Rows from block 2, named by matrix and row number. Rows with one number belong to one attention dimension. Each number is 50 + 12 x the weight over the matrix's rms, rounded and kept within 0 to 99. All counts start at 0.
# q: attention query (model.blocks.2.attn.q.weight, 192x192), inputs 96-191
# k: attention key (model.blocks.2.attn.k.weight, 192x192), inputs 96-191
q.12:50 50 50 50 50 50 50 60 50 50 99 50 50 50 50 50 50 50 50 50 50 50 50 50 50 50 50 50 50 50 50 50 50 50 50 50 50 50 50 50 50 50 50 50 50 50 50 50 50 50 50 50 50 50 50 50 50 50 50 50 50 50 50 50 47 50 50 50 50 50 50 50 50 50 50 50 50 50 50 50 50 50 50 50 50 50 50 50 50 50 50 50 50 50 50 50
k.12:50 50 50 50 50 48 50 50 50 50 50 50 50 50 50 50 50 50 50 50 50 50 50 50 50 50 50 50 50 50 50 50 50 50 50 50 50 50 50 50 50 50 50 44 50 50 50 50 50 50 50 50 50 50 50 50 00 50 50 50 50 50 50 50 50 50 50 50 50 50 50 50 50 50 50 50 50 50 50 50 50 50 50 50 50 50 50 50 50 50 50 50 50 50 50 50
q.17:50 50 50 50 50 50 50 50 50 50 50 50 50 50 50 50 50 50 50 50 50 50 50 50 50 50 50 50 50 50 50 50 50 50 50 50 50 50 50 50 50 50 50 50 50 50 50 50 00 50 50 33 50 50 50 50 50 50 50 50 50 50 50 50 50 50 50 53 50 50 50 50 50 50 50 50 50 50 50 53 50 50 50 50 50 50 50 50 50 50 50 50 50 50 63 50
k.17:50 50 50 50 50 46 50 50 50 50 50 50 50 50 50 50 50 50 50 50 50 50 50 50 50 50 50 50 50 50 50 50 50 50 50 50 50 50 50 50 50 50 50 50 50 50 50 50 03 50 50 50 50 50 52 50 50 50 50 50 50 50 50 50 50 50 50 46 50 50 50 50 50 50 50 50 50 50 50 50 50 50 50 50 50 50 50 50 50 50 50 50 50 50 50 50
q.18:50 50 50 50 50 50 49 51 50 50 50 50 50 50 50 50 50 50 50 50 50 50 50 50 50 50 50 50 50 50 50 50 50 50 50 50 50 50 50 50 50 50 50 50 50 50 50 50 50 50 50 18 50 50 50 50 50 50 50 50 50 56 50 50 50 50 50 50 50 50 50 50 70 50 50 50 50 50 50 61 51 50 50 50 50 50 50 50 50 50 50 50 50 50 50 50
k.18:50 50 50 50 50 50 50 50 50 50 50 50 50 50 50 50 50 50 50 50 50 50 50 50 50 50 50 50 50 50 50 50 50 50 50 50 50 50 50 50 50 50 50 50 50 50 50 50 46 50 50 44 50 50 50 50 50 50 50 50 50 50 50 50 50 50 50 50 50 50 50 50 50 50 50 50 50 50 50 50 50 50 50 50 50 50 50 50 50 50 50 50 50 50 50 50
q.19:50 50 50 50 50 50 50 32 50 50 50 50 50 50 50 50 50 50 50 50 50 50 50 50 50 50 50 50 50 50 50 57 50 50 50 50 50 50 50 50 50 50 50 50 50 50 50 50 50 50 50 99 50 51 50 50 50 50 50 50 50 50 50 50 50 50 50 50 50 50 50 50 41 50 50 50 50 50 50 50 50 50 50 50 50 50 50 50 50 50 50 50 50 50 00 50
k.19:50 50 50 50 50 50 50 50 50 50 50 60 50 50 50 50 50 50 50 50 50 50 50 50 50 50 50 99 50 50 50 51 50 50 50 50 50 50 50 50 50 50 50 50 50 50 50 50 50 50 50 50 50 50 50 50 50 50 50 50 50 50 48 50 40 50 50 50 50 50 50 50 50 50 50 50 50 50 50 50 39 50 50 50 50 50 50 50 50 50 50 50 50 50 00 50
q.23:50 50 50 50 50 50 50 50 50 50 50 50 50 50 50 50 50 50 50 50 50 50 50 50 50 50 50 50 50 50 50 50 50 50 50 50 50 50 50 50 50 50 50 50 50 50 50 50 50 50 50 50 50 50 50 50 50 50 50 50 50 50 50 50 50 50 50 50 50 50 50 50 50 50 50 50 50 50 50 45 50 50 50 50 50 50 50 50 50 50 50 50 50 50 50 50
k.23:50 50 50 50 50 50 50 50 50 50 50 50 50 50 50 50 50 50 50 50 50 50 50 50 50 50 50 49 50 50 50 50 50 50 50 50 50 50 50 50 50 00 50 50 50 50 50 50 50 50 50 50 50 50 50 50 50 50 50 50 50 50 51 50 50 50 50 50 50 50 50 50 35 50 50 50 50 50 50 50 50 50 50 50 50 50 50 50 50 50 50 50 50 50 65 50
q.27:50 50 50 50 50 46 50 51 50 50 50 50 50 50 50 50 50 50 50 50 50 50 50 50 50 50 50 50 50 50 50 50 50 50 50 50 50 50 50 50 50 50 50 50 50 50 50 50 50 50 50 52 50 50 50 50 50 50 50 50 50 50 50 50 50 50 50 50 50 50 50 50 50 50 50 50 50 50 50 50 50 50 50 50 50 50 50 50 50 50 50 50 50 50 50 50
k.27:50 50 50 50 50 50 50 50 50 50 50 50 50 50 50 50 50 50 50 50 50 50 50 50 50 50 50 50 50 50 50 50 50 50 50 50 50 50 50 50 50 50 50 50 50 50 50 50 50 50 50 66 50 50 50 50 50 50 50 50 50 50 50 50 50 50 50 50 50 50 50 50 50 50 50 50 50 50 50 50 50 50 50 50 50 50 50 50 50 50 50 50 50 50 50 50
q.30:50 50 50 50 50 50 50 50 50 50 50 50 50 50 50 50 50 50 50 50 50 50 50 50 50 50 50 50 50 50 50 50 50 50 50 50 50 50 50 50 50 50 50 50 50 50 50 50 50 50 50 50 50 50 99 50 50 50 50 50 50 50 50 50 50 50 50 00 50 50 50 50 50 50 50 50 50 50 50 50 50 50 50 50 50 50 50 50 50 50 50 50 50 50 50 50
k.30:50 50 50 50 50 50 50 50 50 50 50 50 50 50 50 50 50 50 50 50 50 50 50 50 50 50 50 50 50 50 51 50 50 50 50 50 50 50 50 50 50 50 50 50 50 50 50 50 61 50 50 50 50 50 99 50 49 50 50 50 50 50 50 50 50 50 50 50 50 50 50 50 50 50 50 50 50 50 50 50 50 50 50 50 50 50 50 50 50 50 50 50 51 50 50 50
q.31:50 50 50 50 50 50 50 50 50 50 50 99 50 50 50 50 50 50 50 50 50 50 50 50 50 50 50 00 50 50 50 50 50 50 50 50 50 50 50 50 50 56 50 50 50 50 50 50 50 50 50 74 50 50 50 50 50 50 50 50 50 50 50 50 50 50 50 50 50 50 50 50 50 50 50 50 50 50 50 50 49 50 50 50 50 50 50 50 50 50 50 50 50 50 99 50
k.31:49 50 50 50 50 50 50 50 50 50 50 50 50 50 50 50 50 50 50 50 50 50 50 50 50 50 50 00 50 50 50 50 50 50 50 50 50 50 50 50 50 50 50 50 50 50 50 50 50 50 50 50 50 50 50 50 50 50 50 50 50 50 53 50 50 50 50 50 50 50 50 50 50 50 50 50 50 50 50 50 51 50 50 50 50 50 50 50 50 50 50 50 50 50 50 50
q.33:50 50 50 50 50 46 50 50 50 50 50 50 50 50 50 50 50 50 50 50 50 50 50 50 50 50 50 50 50 50 50 50 50 50 50 50 50 50 50 50 50 50 50 50 50 50 50 50 50 50 50 60 50 50 50 50 50 50 50 50 50 50 50 50 50 50 50 50 50 50 50 50 50 50 50 50 50 50 50 50 51 50 50 50 50 50 50 50 50 50 50 50 50 50 50 50
k.33:50 50 50 50 50 50 50 50 50 50 50 50 50 50 50 50 50 50 50 50 50 50 50 50 50 50 50 50 50 50 50 50 50 50 50 50 50 50 50 50 50 50 50 50 50 50 50 50 52 50 50 62 50 50 50 50 50 50 50 50 50 50 50 50 50 50 50 51 50 50 50 50 50 50 50 50 50 50 50 50 50 50 50 50 50 50 50 50 50 50 50 50 50 50 50 50
q.34:50 50 50 50 50 50 50 50 50 50 50 50 50 50 50 50 50 50 50 50 50 50 50 50 50 50 50 50 50 50 50 50 50 50 50 50 50 50 50 50 50 50 50 50 50 50 50 50 36 50 50 50 50 50 50 50 50 50 50 50 50 50 50 50 50 50 50 50 50 50 50 50 50 50 50 26 50 50 50 50 50 50 50 50 50 50 50 50 50 50 50 50 50 50 50 50
k.34:50 50 50 50 50 50 50 50 50 50 50 50 50 50 50 50 50 50 50 50 50 50 50 50 50 50 50 50 50 50 50 50 50 50 50 50 50 50 50 50 50 50 50 50 50 50 50 50 61 50 50 50 50 50 50 50 50 50 50 50 50 50 49 50 50 50 50 00 50 50 50 50 49 50 50 50 50 50 50 50 50 50 50 50 50 50 50 50 50 50 50 50 50 50 50 50
q.36:50 50 50 50 50 49 50 50 50 50 50 50 50 50 50 50 50 50 50 50 50 50 50 50 50 50 50 50 50 50 50 50 50 50 50 50 50 50 50 50 50 50 50 50 50 50 50 50 50 50 50 51 50 50 50 50 50 50 50 50 50 50 50 50 50 50 50 50 50 50 50 50 50 50 50 50 50 50 50 50 50 50 50 50 50 50 50 50 50 50 50 50 50 50 50 50
k.36:50 50 50 50 50 50 50 50 50 50 50 50 50 50 50 50 50 50 50 50 50 50 50 50 50 50 50 50 50 50 50 50 50 50 50 50 50 50 50 50 50 51 50 50 50 50 50 50 50 50 50 61 50 50 50 50 50 50 50 50 50 50 50 50 50 50 50 50 50 50 50 50 50 50 50 50 50 50 50 50 50 50 50 50 50 50 50 50 50 50 50 50 50 50 50 50
q.37:50 50 50 50 50 50 50 39 50 50 50 50 50 50 50 50 50 50 50 50 50 50 50 50 50 50 50 50 50 50 50 50 50 50 50 50 50 50 50 50 50 50 50 50 50 50 50 50 50 50 50 50 50 50 50 50 50 50 50 50 50 00 50 50 50 50 50 50 50 50 50 50 50 50 50 50 50 50 50 50 50 50 50 50 50 50 50 50 50 50 50 50 50 50 17 50
k.37:50 50 50 50 50 50 50 50 50 50 50 50 50 50 50 50 50 50 50 50 50 50 50 50 50 50 50 50 50 50 50 50 50 50 50 50 50 50 50 50 50 50 50 50 50 50 50 50 51 50 50 50 50 53 50 50 50 50 50 50 50 50 50 50 50 50 50 50 50 50 50 50 50 50 50 45 50 50 50 50 50 50 50 50 50 50 50 50 50 50 50 50 50 50 29 50
q.42:50 50 50 50 50 54 50 50 50 50 50 50 50 50 50 50 50 50 50 50 50 50 50 50 50 50 50 90 50 50 44 50 50 50 50 50 50 50 50 50 50 50 50 46 50 50 50 50 50 50 50 50 49 50 50 50 50 50 50 50 50 50 50 50 50 50 50 50 50 50 50 50 50 50 50 50 50 50 50 00 50 50 50 50 50 51 50 50 52 50 50 50 50 50 24 50
k.42:50 50 50 50 50 50 50 50 50 50 50 56 50 50 50 50 50 50 50 50 50 50 48 50 50 50 50 80 50 50 50 51 50 50 50 50 50 50 50 50 50 40 50 50 50 50 50 50 50 50 50 50 50 50 50 50 50 50 50 50 50 46 10 50 50 50 50 50 50 50 50 50 50 50 50 48 50 50 50 00 50 50 50 50 50 50 50 50 50 50 50 50 50 50 44 50
q.43:50 50 50 50 50 50 49 50 50 50 50 50 50 50 50 50 50 50 50 50 50 50 50 50 50 50 50 50 50 50 50 50 50 50 50 50 50 50 50 50 50 30 50 50 50 50 50 50 50 50 50 99 50 50 50 50 50 50 50 50 50 63 50 50 50 50 50 50 50 50 50 50 50 50 50 50 50 50 50 50 50 50 50 50 50 50 50 50 50 50 50 50 50 50 50 50
k.43:50 50 50 50 50 50 50 49 50 50 50 46 50 50 50 50 50 50 50 50 50 50 50 50 50 50 50 50 50 50 50 50 50 50 50 50 50 50 50 50 50 50 50 50 50 50 50 50 56 50 50 64 50 50 50 50 50 50 50 50 50 50 48 50 50 50 50 50 50 50 50 50 50 50 50 50 50 50 50 50 00 50 50 50 50 50 50 50 48 50 50 50 50 50 55 50
q.44:50 50 50 50 50 52 50 50 50 50 50 50 50 50 50 50 50 50 50 50 50 50 50 50 50 50 50 50 50 50 50 50 50 50 50 50 50 50 50 50 50 50 50 50 50 50 50 50 50 50 50 41 50 50 50 50 50 50 50 50 50 50 50 50 50 50 50 50 50 50 50 50 63 50 50 50 50 50 50 50 50 50 50 50 50 50 50 50 50 50 50 50 50 50 50 50
k.44:49 50 50 50 50 50 50 50 50 50 50 50 50 50 50 50 50 50 50 50 50 50 50 50 50 50 50 50 50 50 50 50 50 50 50 50 50 50 50 50 50 50 50 50 50 50 50 50 48 50 50 12 50 50 50 50 50 50 50 50 50 50 50 50 50 50 50 50 50 50 50 50 50 50 50 50 50 50 50 49 53 50 50 50 50 50 50 50 50 50 50 50 50 50 55 50
q.48:50 50 50 50 50 50 50 51 50 50 50 50 50 50 50 50 50 50 50 50 50 50 50 50 50 50 50 50 50 50 50 50 50 50 50 50 50 50 50 50 50 50 50 50 50 50 50 50 50 50 50 49 50 49 50 50 50 50 50 50 50 50 50 50 50 50 50 50 50 50 50 50 59 50 50 50 50 50 50 50 52 50 50 50 50 50 50 50 50 50 50 50 50 50 52 50
k.48:50 50 50 50 50 50 50 50 50 50 50 50 50 50 50 50 50 50 50 50 50 50 50 50 50 50 50 50 50 50 50 50 50 50 50 50 50 50 50 50 50 50 50 50 50 50 50 50 50 50 50 48 50 50 50 50 50 50 50 50 50 50 51 50 50 50 50 50 50 50 50 50 51 50 50 50 50 50 50 49 50 50 50 50 50 50 50 50 50 50 50 50 50 50 50 50
q.50:50 50 50 50 50 50 50 50 50 50 50 50 50 50 50 50 50 50 50 50 50 50 50 50 50 50 50 50 50 50 50 50 50 50 50 50 50 50 50 50 50 50 50 50 50 50 50 50 50 50 50 50 49 81 49 50 50 50 50 50 50 50 50 50 50 50 50 50 50 50 50 50 50 50 50 50 50 50 50 50 50 50 50 50 50 50 50 50 53 50 50 50 50 50 49 50
k.50:50 50 50 50 50 50 50 50 50 50 50 50 50 50 50 50 50 50 50 50 50 50 50 50 50 50 50 50 50 50 50 74 50 50 50 50 50 50 50 50 50 50 50 51 50 50 50 50 48 50 50 50 50 99 50 50 50 50 50 50 50 50 50 50 50 50 50 50 50 50 50 50 50 50 50 50 50 50 50 50 50 50 50 50 50 50 50 50 50 50 50 50 50 50 52 50
q.52:49 50 50 50 50 50 50 50 50 50 50 50 50 50 50 50 50 50 50 50 50 50 50 50 50 50 50 50 50 50 50 50 50 50 50 50 50 50 50 50 50 50 50 50 50 50 50 50 50 50 50 47 50 49 50 50 50 50 50 50 50 50 50 50 50 50 50 50 50 50 50 50 56 50 50 50 50 50 50 50 50 50 50 50 50 50 50 50 50 50 50 50 50 50 50 50
k.52:50 50 50 50 50 50 50 50 50 50 50 50 50 50 50 50 50 50 50 50 50 50 50 50 50 50 50 50 50 50 50 50 50 50 50 50 50 50 50 50 50 50 50 50 50 50 50 50 49 50 50 47 50 50 50 50 50 50 50 50 50 50 51 50 50 50 50 50 50 50 50 50 50 50 50 50 50 50 50 50 50 50 50 50 50 50 50 50 50 50 50 50 50 50 50 50
q.53:50 50 50 50 50 50 50 50 50 50 50 57 50 50 50 50 50 50 50 50 50 50 50 50 50 50 50 50 50 50 50 50 50 50 50 50 50 50 50 50 50 50 50 50 50 50 50 50 50 50 50 50 50 50 50 50 50 50 50 50 50 50 50 50 50 50 50 50 50 50 50 50 50 50 50 50 50 50 50 49 50 50 50 50 50 50 50 50 50 50 50 50 50 50 50 50
k.53:50 50 50 50 50 50 50 50 50 50 50 50 50 50 50 50 50 50 50 50 50 50 50 50 50 50 50 51 50 50 50 50 50 50 50 50 50 50 50 50 50 50 50 50 50 50 50 50 50 50 50 50 50 50 50 50 50 50 50 50 50 50 50 50 50 50 50 50 50 50 50 50 50 50 50 50 50 50 50 50 50 50 50 50 50 50 50 50 50 50 50 50 50 50 50 50
q.54:50 50 50 50 50 49 50 50 50 50 50 50 50 50 50 50 50 50 50 50 50 50 50 50 50 50 50 50 50 50 50 50 50 50 50 50 50 50 50 50 50 50 50 50 50 50 50 50 50 50 50 64 50 50 50 50 50 50 50 50 50 50 50 50 50 50 50 50 50 50 50 50 50 50 50 50 50 50 50 50 50 50 50 50 50 50 50 50 50 50 50 50 50 50 50 50
k.54:50 50 50 50 50 50 50 50 50 50 50 50 50 50 50 50 50 50 50 50 50 50 50 50 50 50 50 50 50 50 50 50 50 50 50 50 50 50 50 50 50 50 50 50 50 50 50 50 51 50 50 53 50 50 50 50 50 50 50 50 50 50 50 50 50 50 50 50 50 50 50 50 50 50 50 50 50 50 50 50 50 50 50 50 50 50 50 50 49 50 50 50 50 50 50 50
q.58:50 50 50 50 50 50 50 00 50 50 50 50 50 50 50 50 50 50 50 50 50 50 50 50 50 50 50 55 50 50 50 50 50 50 50 50 50 50 50 50 50 50 50 50 50 50 50 50 51 50 50 50 50 50 50 50 50 50 50 50 50 50 50 50 50 50 50 50 50 50 50 50 47 50 50 50 50 50 50 50 50 50 50 50 50 50 50 50 50 50 50 50 50 50 50 50
k.58:50 50 50 50 50 50 50 50 50 50 50 50 50 50 50 50 50 50 50 50 50 50 50 50 50 50 50 50 50 50 50 50 50 50 50 50 50 50 50 50 50 46 50 50 50 50 50 50 29 50 50 50 50 51 50 50 50 50 50 50 50 50 49 50 50 50 50 50 50 50 50 50 42 50 50 50 50 50 50 46 50 50 50 50 50 50 50 50 50 50 50 50 50 50 44 50
q.59:50 50 50 50 50 50 50 50 50 50 50 50 50 50 50 50 50 50 50 50 50 50 50 50 50 50 50 50 50 50 50 50 50 50 50 50 50 50 50 50 50 50 50 50 50 50 50 50 50 50 50 99 50 50 50 50 50 50 50 50 50 50 50 50 50 50 50 50 50 50 50 50 29 50 50 50 50 50 50 50 50 50 50 50 50 50 50 50 50 50 50 50 50 50 50 50
k.59:50 50 50 50 50 50 50 50 50 50 50 50 50 50 50 50 50 50 50 50 50 50 50 50 50 50 50 50 50 50 50 50 50 50 50 50 50 50 50 50 50 52 50 50 50 50 50 50 50 50 50 50 50 49 50 50 50 50 50 50 50 50 50 50 50 50 50 50 50 50 50 50 50 50 50 50 50 50 50 50 50 50 50 50 50 50 50 50 50 50 50 50 50 50 70 50
q.60:50 50 50 50 50 50 50 41 50 50 50 50 50 50 50 50 50 50 50 50 50 50 50 50 50 50 50 50 50 50 50 49 50 50 50 50 50 50 50 50 50 53 50 50 50 50 50 50 50 50 50 50 50 50 50 50 50 50 50 50 50 50 50 50 51 50 50 50 50 50 50 50 43 50 50 50 50 50 50 61 50 50 50 50 50 50 50 50 50 50 50 50 50 50 50 50
k.60:50 50 50 50 50 50 50 50 50 50 50 50 50 50 50 50 50 50 50 50 50 50 50 50 50 50 50 38 50 50 50 50 50 50 50 50 50 50 50 50 50 37 50 50 50 50 50 50 56 50 50 50 50 51 44 50 50 50 50 50 50 50 50 50 50 50 50 50 50 50 50 50 00 50 50 50 50 50 50 50 50 50 50 50 50 50 50 50 50 50 50 50 50 50 50 50
q.62:51 50 50 50 50 50 50 50 50 50 50 50 50 50 50 50 50 50 50 50 50 50 50 50 50 50 50 17 50 50 33 50 50 50 50 50 50 50 50 50 50 49 50 50 50 50 50 50 50 50 50 50 50 50 50 50 50 50 50 50 50 50 50 50 50 50 50 50 50 50 50 50 50 50 50 50 50 50 50 50 50 50 50 50 50 46 50 50 50 50 50 50 50 50 45 50
k.62:50 50 50 50 50 37 50 50 50 50 50 50 50 50 50 50 50 50 50 50 50 50 50 50 50 50 50 00 50 50 91 48 50 50 50 50 50 50 50 50 50 09 50 51 50 50 50 50 49 50 50 05 50 50 50 50 50 50 50 50 50 50 50 50 50 50 50 50 50 50 50 50 56 50 50 50 50 50 50 46 50 50 50 50 50 51 50 50 50 50 50 50 50 50 51 50
q.65:50 50 50 50 50 50 50 50 50 50 50 50 50 50 50 50 50 50 50 50 50 50 50 50 50 50 50 00 50 50 50 49 50 50 50 50 50 50 50 50 50 50 50 50 50 50 50 50 57 50 50 50 50 50 50 50 50 50 50 50 50 50 50 50 50 50 50 50 50 50 50 50 50 50 50 50 50 50 50 50 50 50 50 50 50 50 50 50 47 50 50 50 50 50 56 50
k.65:50 50 50 50 50 50 50 50 50 50 50 50 50 50 50 50 50 50 50 50 50 50 50 50 50 50 50 49 50 50 50 50 50 50 50 50 50 50 50 50 50 50 50 50 50 50 50 50 50 50 50 50 50 50 50 50 50 50 50 50 50 50 50 50 50 50 50 50 50 50 50 50 50 50 50 50 50 50 50 91 50 50 50 50 50 50 50 50 50 50 50 50 50 50 64 50
q.70:50 50 48 50 50 50 50 50 50 50 50 50 50 50 50 50 50 50 50 50 50 50 50 50 50 50 50 50 50 50 50 50 50 50 50 50 50 50 50 50 50 50 50 50 50 50 50 50 50 50 50 50 50 50 50 50 50 50 50 50 50 50 98 50 50 50 50 50 50 50 50 50 50 50 50 50 50 50 50 43 50 50 50 50 50 52 50 50 53 50 50 50 50 50 50 50
k.70:50 50 50 50 50 50 50 50 50 50 50 50 50 50 50 50 50 50 50 50 50 50 50 50 50 50 50 50 50 50 50 50 50 50 50 49 50 50 50 50 50 50 50 50 50 50 50 50 50 50 50 59 50 50 50 50 50 50 50 50 50 00 50 50 50 50 50 50 50 50 50 50 50 50 50 50 50 50 50 50 49 50 50 50 50 50 50 50 50 50 50 50 50 50 50 50
q.75:50 50 50 50 50 50 52 50 50 50 50 50 50 50 50 50 50 50 50 50 50 50 50 50 50 50 50 50 50 50 54 50 50 50 50 50 50 50 50 50 50 50 50 50 50 50 50 50 50 50 50 50 50 50 50 50 50 50 50 50 50 50 49 50 50 50 50 50 50 50 50 50 50 50 50 50 50 50 50 50 50 50 50 50 50 50 50 50 50 50 50 50 50 44 50 50
k.75:50 50 57 50 50 50 50 49 50 50 50 50 50 50 50 50 50 50 50 50 50 50 50 50 50 50 50 50 50 50 50 50 50 50 50 50 50 50 50 50 50 50 50 50 50 50 50 50 50 50 50 26 50 50 50 50 50 50 50 50 50 50 50 50 50 50 50 50 50 50 50 50 50 50 50 50 50 50 50 50 50 50 50 50 50 50 50 50 50 50 50 50 50 50 50 50
q.76:50 50 50 50 50 50 50 50 50 50 50 50 50 50 50 50 50 50 50 51 50 50 50 50 50 50 50 37 50 50 50 50 50 50 50 50 50 50 50 50 50 50 50 50 50 50 50 50 50 50 50 50 50 50 50 50 57 50 50 50 50 50 50 50 52 50 50 50 50 50 50 50 50 50 50 50 50 50 50 50 50 50 50 50 50 50 50 50 50 51 50 50 50 50 51 50
k.76:50 50 50 50 50 50 50 50 50 50 48 50 50 50 50 50 50 50 50 50 50 50 50 50 50 50 50 50 50 50 50 50 50 50 50 50 50 50 50 50 50 50 50 50 50 50 50 50 50 50 50 50 50 50 50 50 50 50 50 50 50 50 50 50 51 50 50 50 50 50 50 50 50 50 50 50 50 50 50 50 50 50 50 50 50 50 50 50 50 50 50 50 50 50 50 50
q.77:50 50 51 50 50 50 54 50 50 50 50 50 50 50 50 50 50 50 50 50 50 50 50 50 50 50 50 50 50 50 50 50 50 50 50 50 50 50 50 50 50 50 50 50 50 50 50 50 50 50 50 50 50 50 50 50 50 50 50 50 50 50 42 50 50 50 50 50 50 50 50 50 50 50 50 50 50 50 50 50 50 50 50 50 50 50 50 50 50 50 50 50 50 50 50 50
k.77:50 50 66 50 50 50 50 50 50 50 50 50 50 50 50 50 50 50 50 50 50 50 50 50 50 50 50 50 50 50 50 50 50 50 50 51 50 50 50 50 50 50 50 50 50 50 50 50 50 50 50 49 43 50 50 50 50 50 50 50 50 93 50 50 50 50 50 50 50 50 50 50 50 50 50 50 50 50 50 50 50 50 50 50 50 50 50 50 50 50 50 50 50 50 50 50
q.82:50 50 99 50 50 50 50 50 50 50 50 48 50 50 50 50 50 50 50 50 50 50 53 50 50 50 50 50 50 50 51 50 50 50 50 50 50 50 50 50 50 50 50 50 50 50 50 50 50 50 50 50 40 50 50 50 50 50 50 50 50 50 50 50 50 50 50 50 50 50 50 50 50 50 50 50 50 50 50 50 50 50 50 50 50 51 50 50 50 50 50 50 50 50 50 50
k.82:50 50 00 50 50 50 50 50 50 50 50 50 50 50 50 50 50 50 50 50 50 50 50 50 50 50 50 50 50 50 50 50 50 50 50 50 50 50 50 50 50 50 50 50 50 50 50 50 50 50 50 50 50 50 50 50 50 50 50 50 50 51 50 50 50 50 50 50 50 50 50 50 50 50 50 50 50 50 50 50 50 50 50 50 50 50 50 50 50 50 50 50 50 50 50 50
q.83:50 50 50 50 50 99 50 50 50 50 50 50 49 50 50 50 50 50 50 50 50 50 50 50 50 50 50 45 50 50 50 50 50 50 50 50 50 50 50 50 50 50 50 49 50 50 50 50 50 50 50 50 50 99 48 50 50 50 50 50 50 50 50 50 50 50 50 50 50 50 50 50 50 50 50 50 50 50 50 50 50 50 50 50 50 50 50 50 00 50 50 50 50 50 50 50
k.83:50 50 50 50 50 50 50 50 50 50 50 50 50 50 50 50 50 50 50 50 50 50 50 50 50 50 50 50 50 50 50 50 50 50 50 50 50 50 50 50 50 50 50 50 50 50 50 50 50 50 50 50 71 50 50 50 50 50 50 50 50 50 50 50 50 50 50 50 50 50 50 50 50 50 50 50 50 50 50 50 50 50 50 50 50 50 50 50 50 50 50 50 50 50 50 50
q.87:50 50 50 50 50 50 50 50 50 50 50 50 50 50 50 50 50 50 50 50 50 50 50 50 50 50 50 50 50 50 54 49 50 50 50 50 50 50 50 50 50 40 50 50 50 50 50 50 50 50 50 50 50 50 50 50 50 50 50 50 50 58 38 50 50 50 50 50 50 50 50 50 00 50 50 50 50 50 50 50 58 50 50 50 50 50 50 50 50 51 50 50 50 43 50 50
k.87:50 50 50 50 50 50 50 50 50 50 50 50 50 50 50 50 50 50 50 50 50 50 50 50 50 50 50 50 50 50 50 50 50 50 50 50 50 50 50 50 50 50 50 50 50 50 50 50 50 50 50 33 50 50 50 50 50 50 50 50 50 50 50 50 50 50 50 50 50 50 50 50 49 50 50 50 50 50 50 50 50 50 50 50 50 50 50 50 50 50 50 50 50 50 50 50
q.91:54 50 50 50 50 50 50 53 50 50 50 85 50 50 50 50 50 50 50 50 50 50 50 50 50 50 50 55 50 50 50 51 50 50 50 50 50 50 50 50 50 50 50 50 50 50 50 50 00 50 50 50 50 50 50 50 50 50 50 50 50 50 50 50 50 50 50 50 50 50 50 50 50 50 50 50 50 50 50 50 50 50 50 50 50 50 50 50 50 42 50 50 50 50 62 50
k.91:50 50 50 50 50 50 50 50 50 50 50 50 50 50 50 50 50 50 50 50 50 50 52 50 50 50 50 50 50 50 50 50 50 50 50 50 50 50 50 50 50 50 50 50 50 50 50 50 50 50 50 67 50 50 50 50 50 50 50 50 50 49 50 52 50 50 50 50 50 50 50 50 50 50 50 50 50 50 50 50 50 50 50 50 50 50 50 50 50 50 50 50 50 50 50 50
q.97:50 50 50 50 50 50 50 50 50 50 50 50 50 50 50 50 50 50 50 50 50 50 99 50 50 50 50 50 50 50 50 50 50 50 50 50 50 50 50 50 50 51 50 68 50 50 50 50 50 50 50 50 50 50 50 50 50 50 50 50 50 50 50 50 92 50 50 50 50 50 50 50 50 50 50 50 50 50 50 50 50 50 50 50 50 50 50 50 45 99 50 50 50 50 50 50
k.97:50 50 50 50 50 50 50 50 50 50 50 50 89 50 50 50 50 50 50 50 99 50 50 50 50 50 50 50 50 50 50 50 50 50 50 50 50 50 50 50 50 50 50 50 50 50 50 50 50 50 50 50 99 50 50 50 53 50 50 50 50 50 50 50 00 50 50 50 50 50 50 50 50 50 50 50 50 50 50 50 50 50 50 50 50 50 50 50 50 00 50 50 50 50 50 50
q.99:50 50 50 50 50 49 50 50 50 50 50 50 50 50 50 50 50 50 50 50 50 50 50 50 50 50 50 50 50 50 50 50 50 50 50 50 50 50 50 50 50 50 50 50 50 50 50 50 50 50 50 50 50 50 50 50 50 50 50 50 50 03 57 50 50 50 50 50 50 51 50 50 50 50 50 50 50 50 50 50 50 50 50 50 50 50 50 50 50 50 50 50 50 50 50 50
k.99:50 50 50 50 50 50 50 47 50 50 50 00 50 50 50 50 50 50 50 50 50 50 50 50 50 50 50 50 50 50 50 50 50 50 50 50 50 50 50 50 50 50 50 50 50 50 50 50 50 50 50 50 50 50 50 50 50 50 50 50 50 50 57 50 50 50 50 50 50 50 50 50 50 50 50 50 50 50 50 45 50 50 50 50 50 50 50 50 50 50 50 50 50 50 50 50
q.100:50 50 49 50 50 09 50 50 50 50 50 50 50 50 50 50 50 50 50 50 50 50 50 50 50 50 50 50 50 50 50 50 50 50 50 50 50 50 50 50 50 50 50 50 50 50 50 50 50 50 50 50 50 50 50 50 50 50 50 50 50 50 50 50 50 50 50 50 50 69 50 50 50 50 50 50 50 50 50 50 50 50 50 50 50 50 50 50 42 50 50 50 50 50 50 50
k.100:50 50 49 50 50 50 50 50 50 50 50 50 54 50 50 50 50 50 50 50 50 50 50 50 50 50 50 50 50 50 50 50 50 50 50 50 50 50 50 50 50 50 50 50 50 50 50 50 50 50 50 51 51 50 50 50 50 50 50 50 50 50 50 50 50 50 50 50 50 50 50 50 50 50 50 50 50 50 50 50 50 50 50 50 50 50 50 50 50 50 50 50 50 50 50 50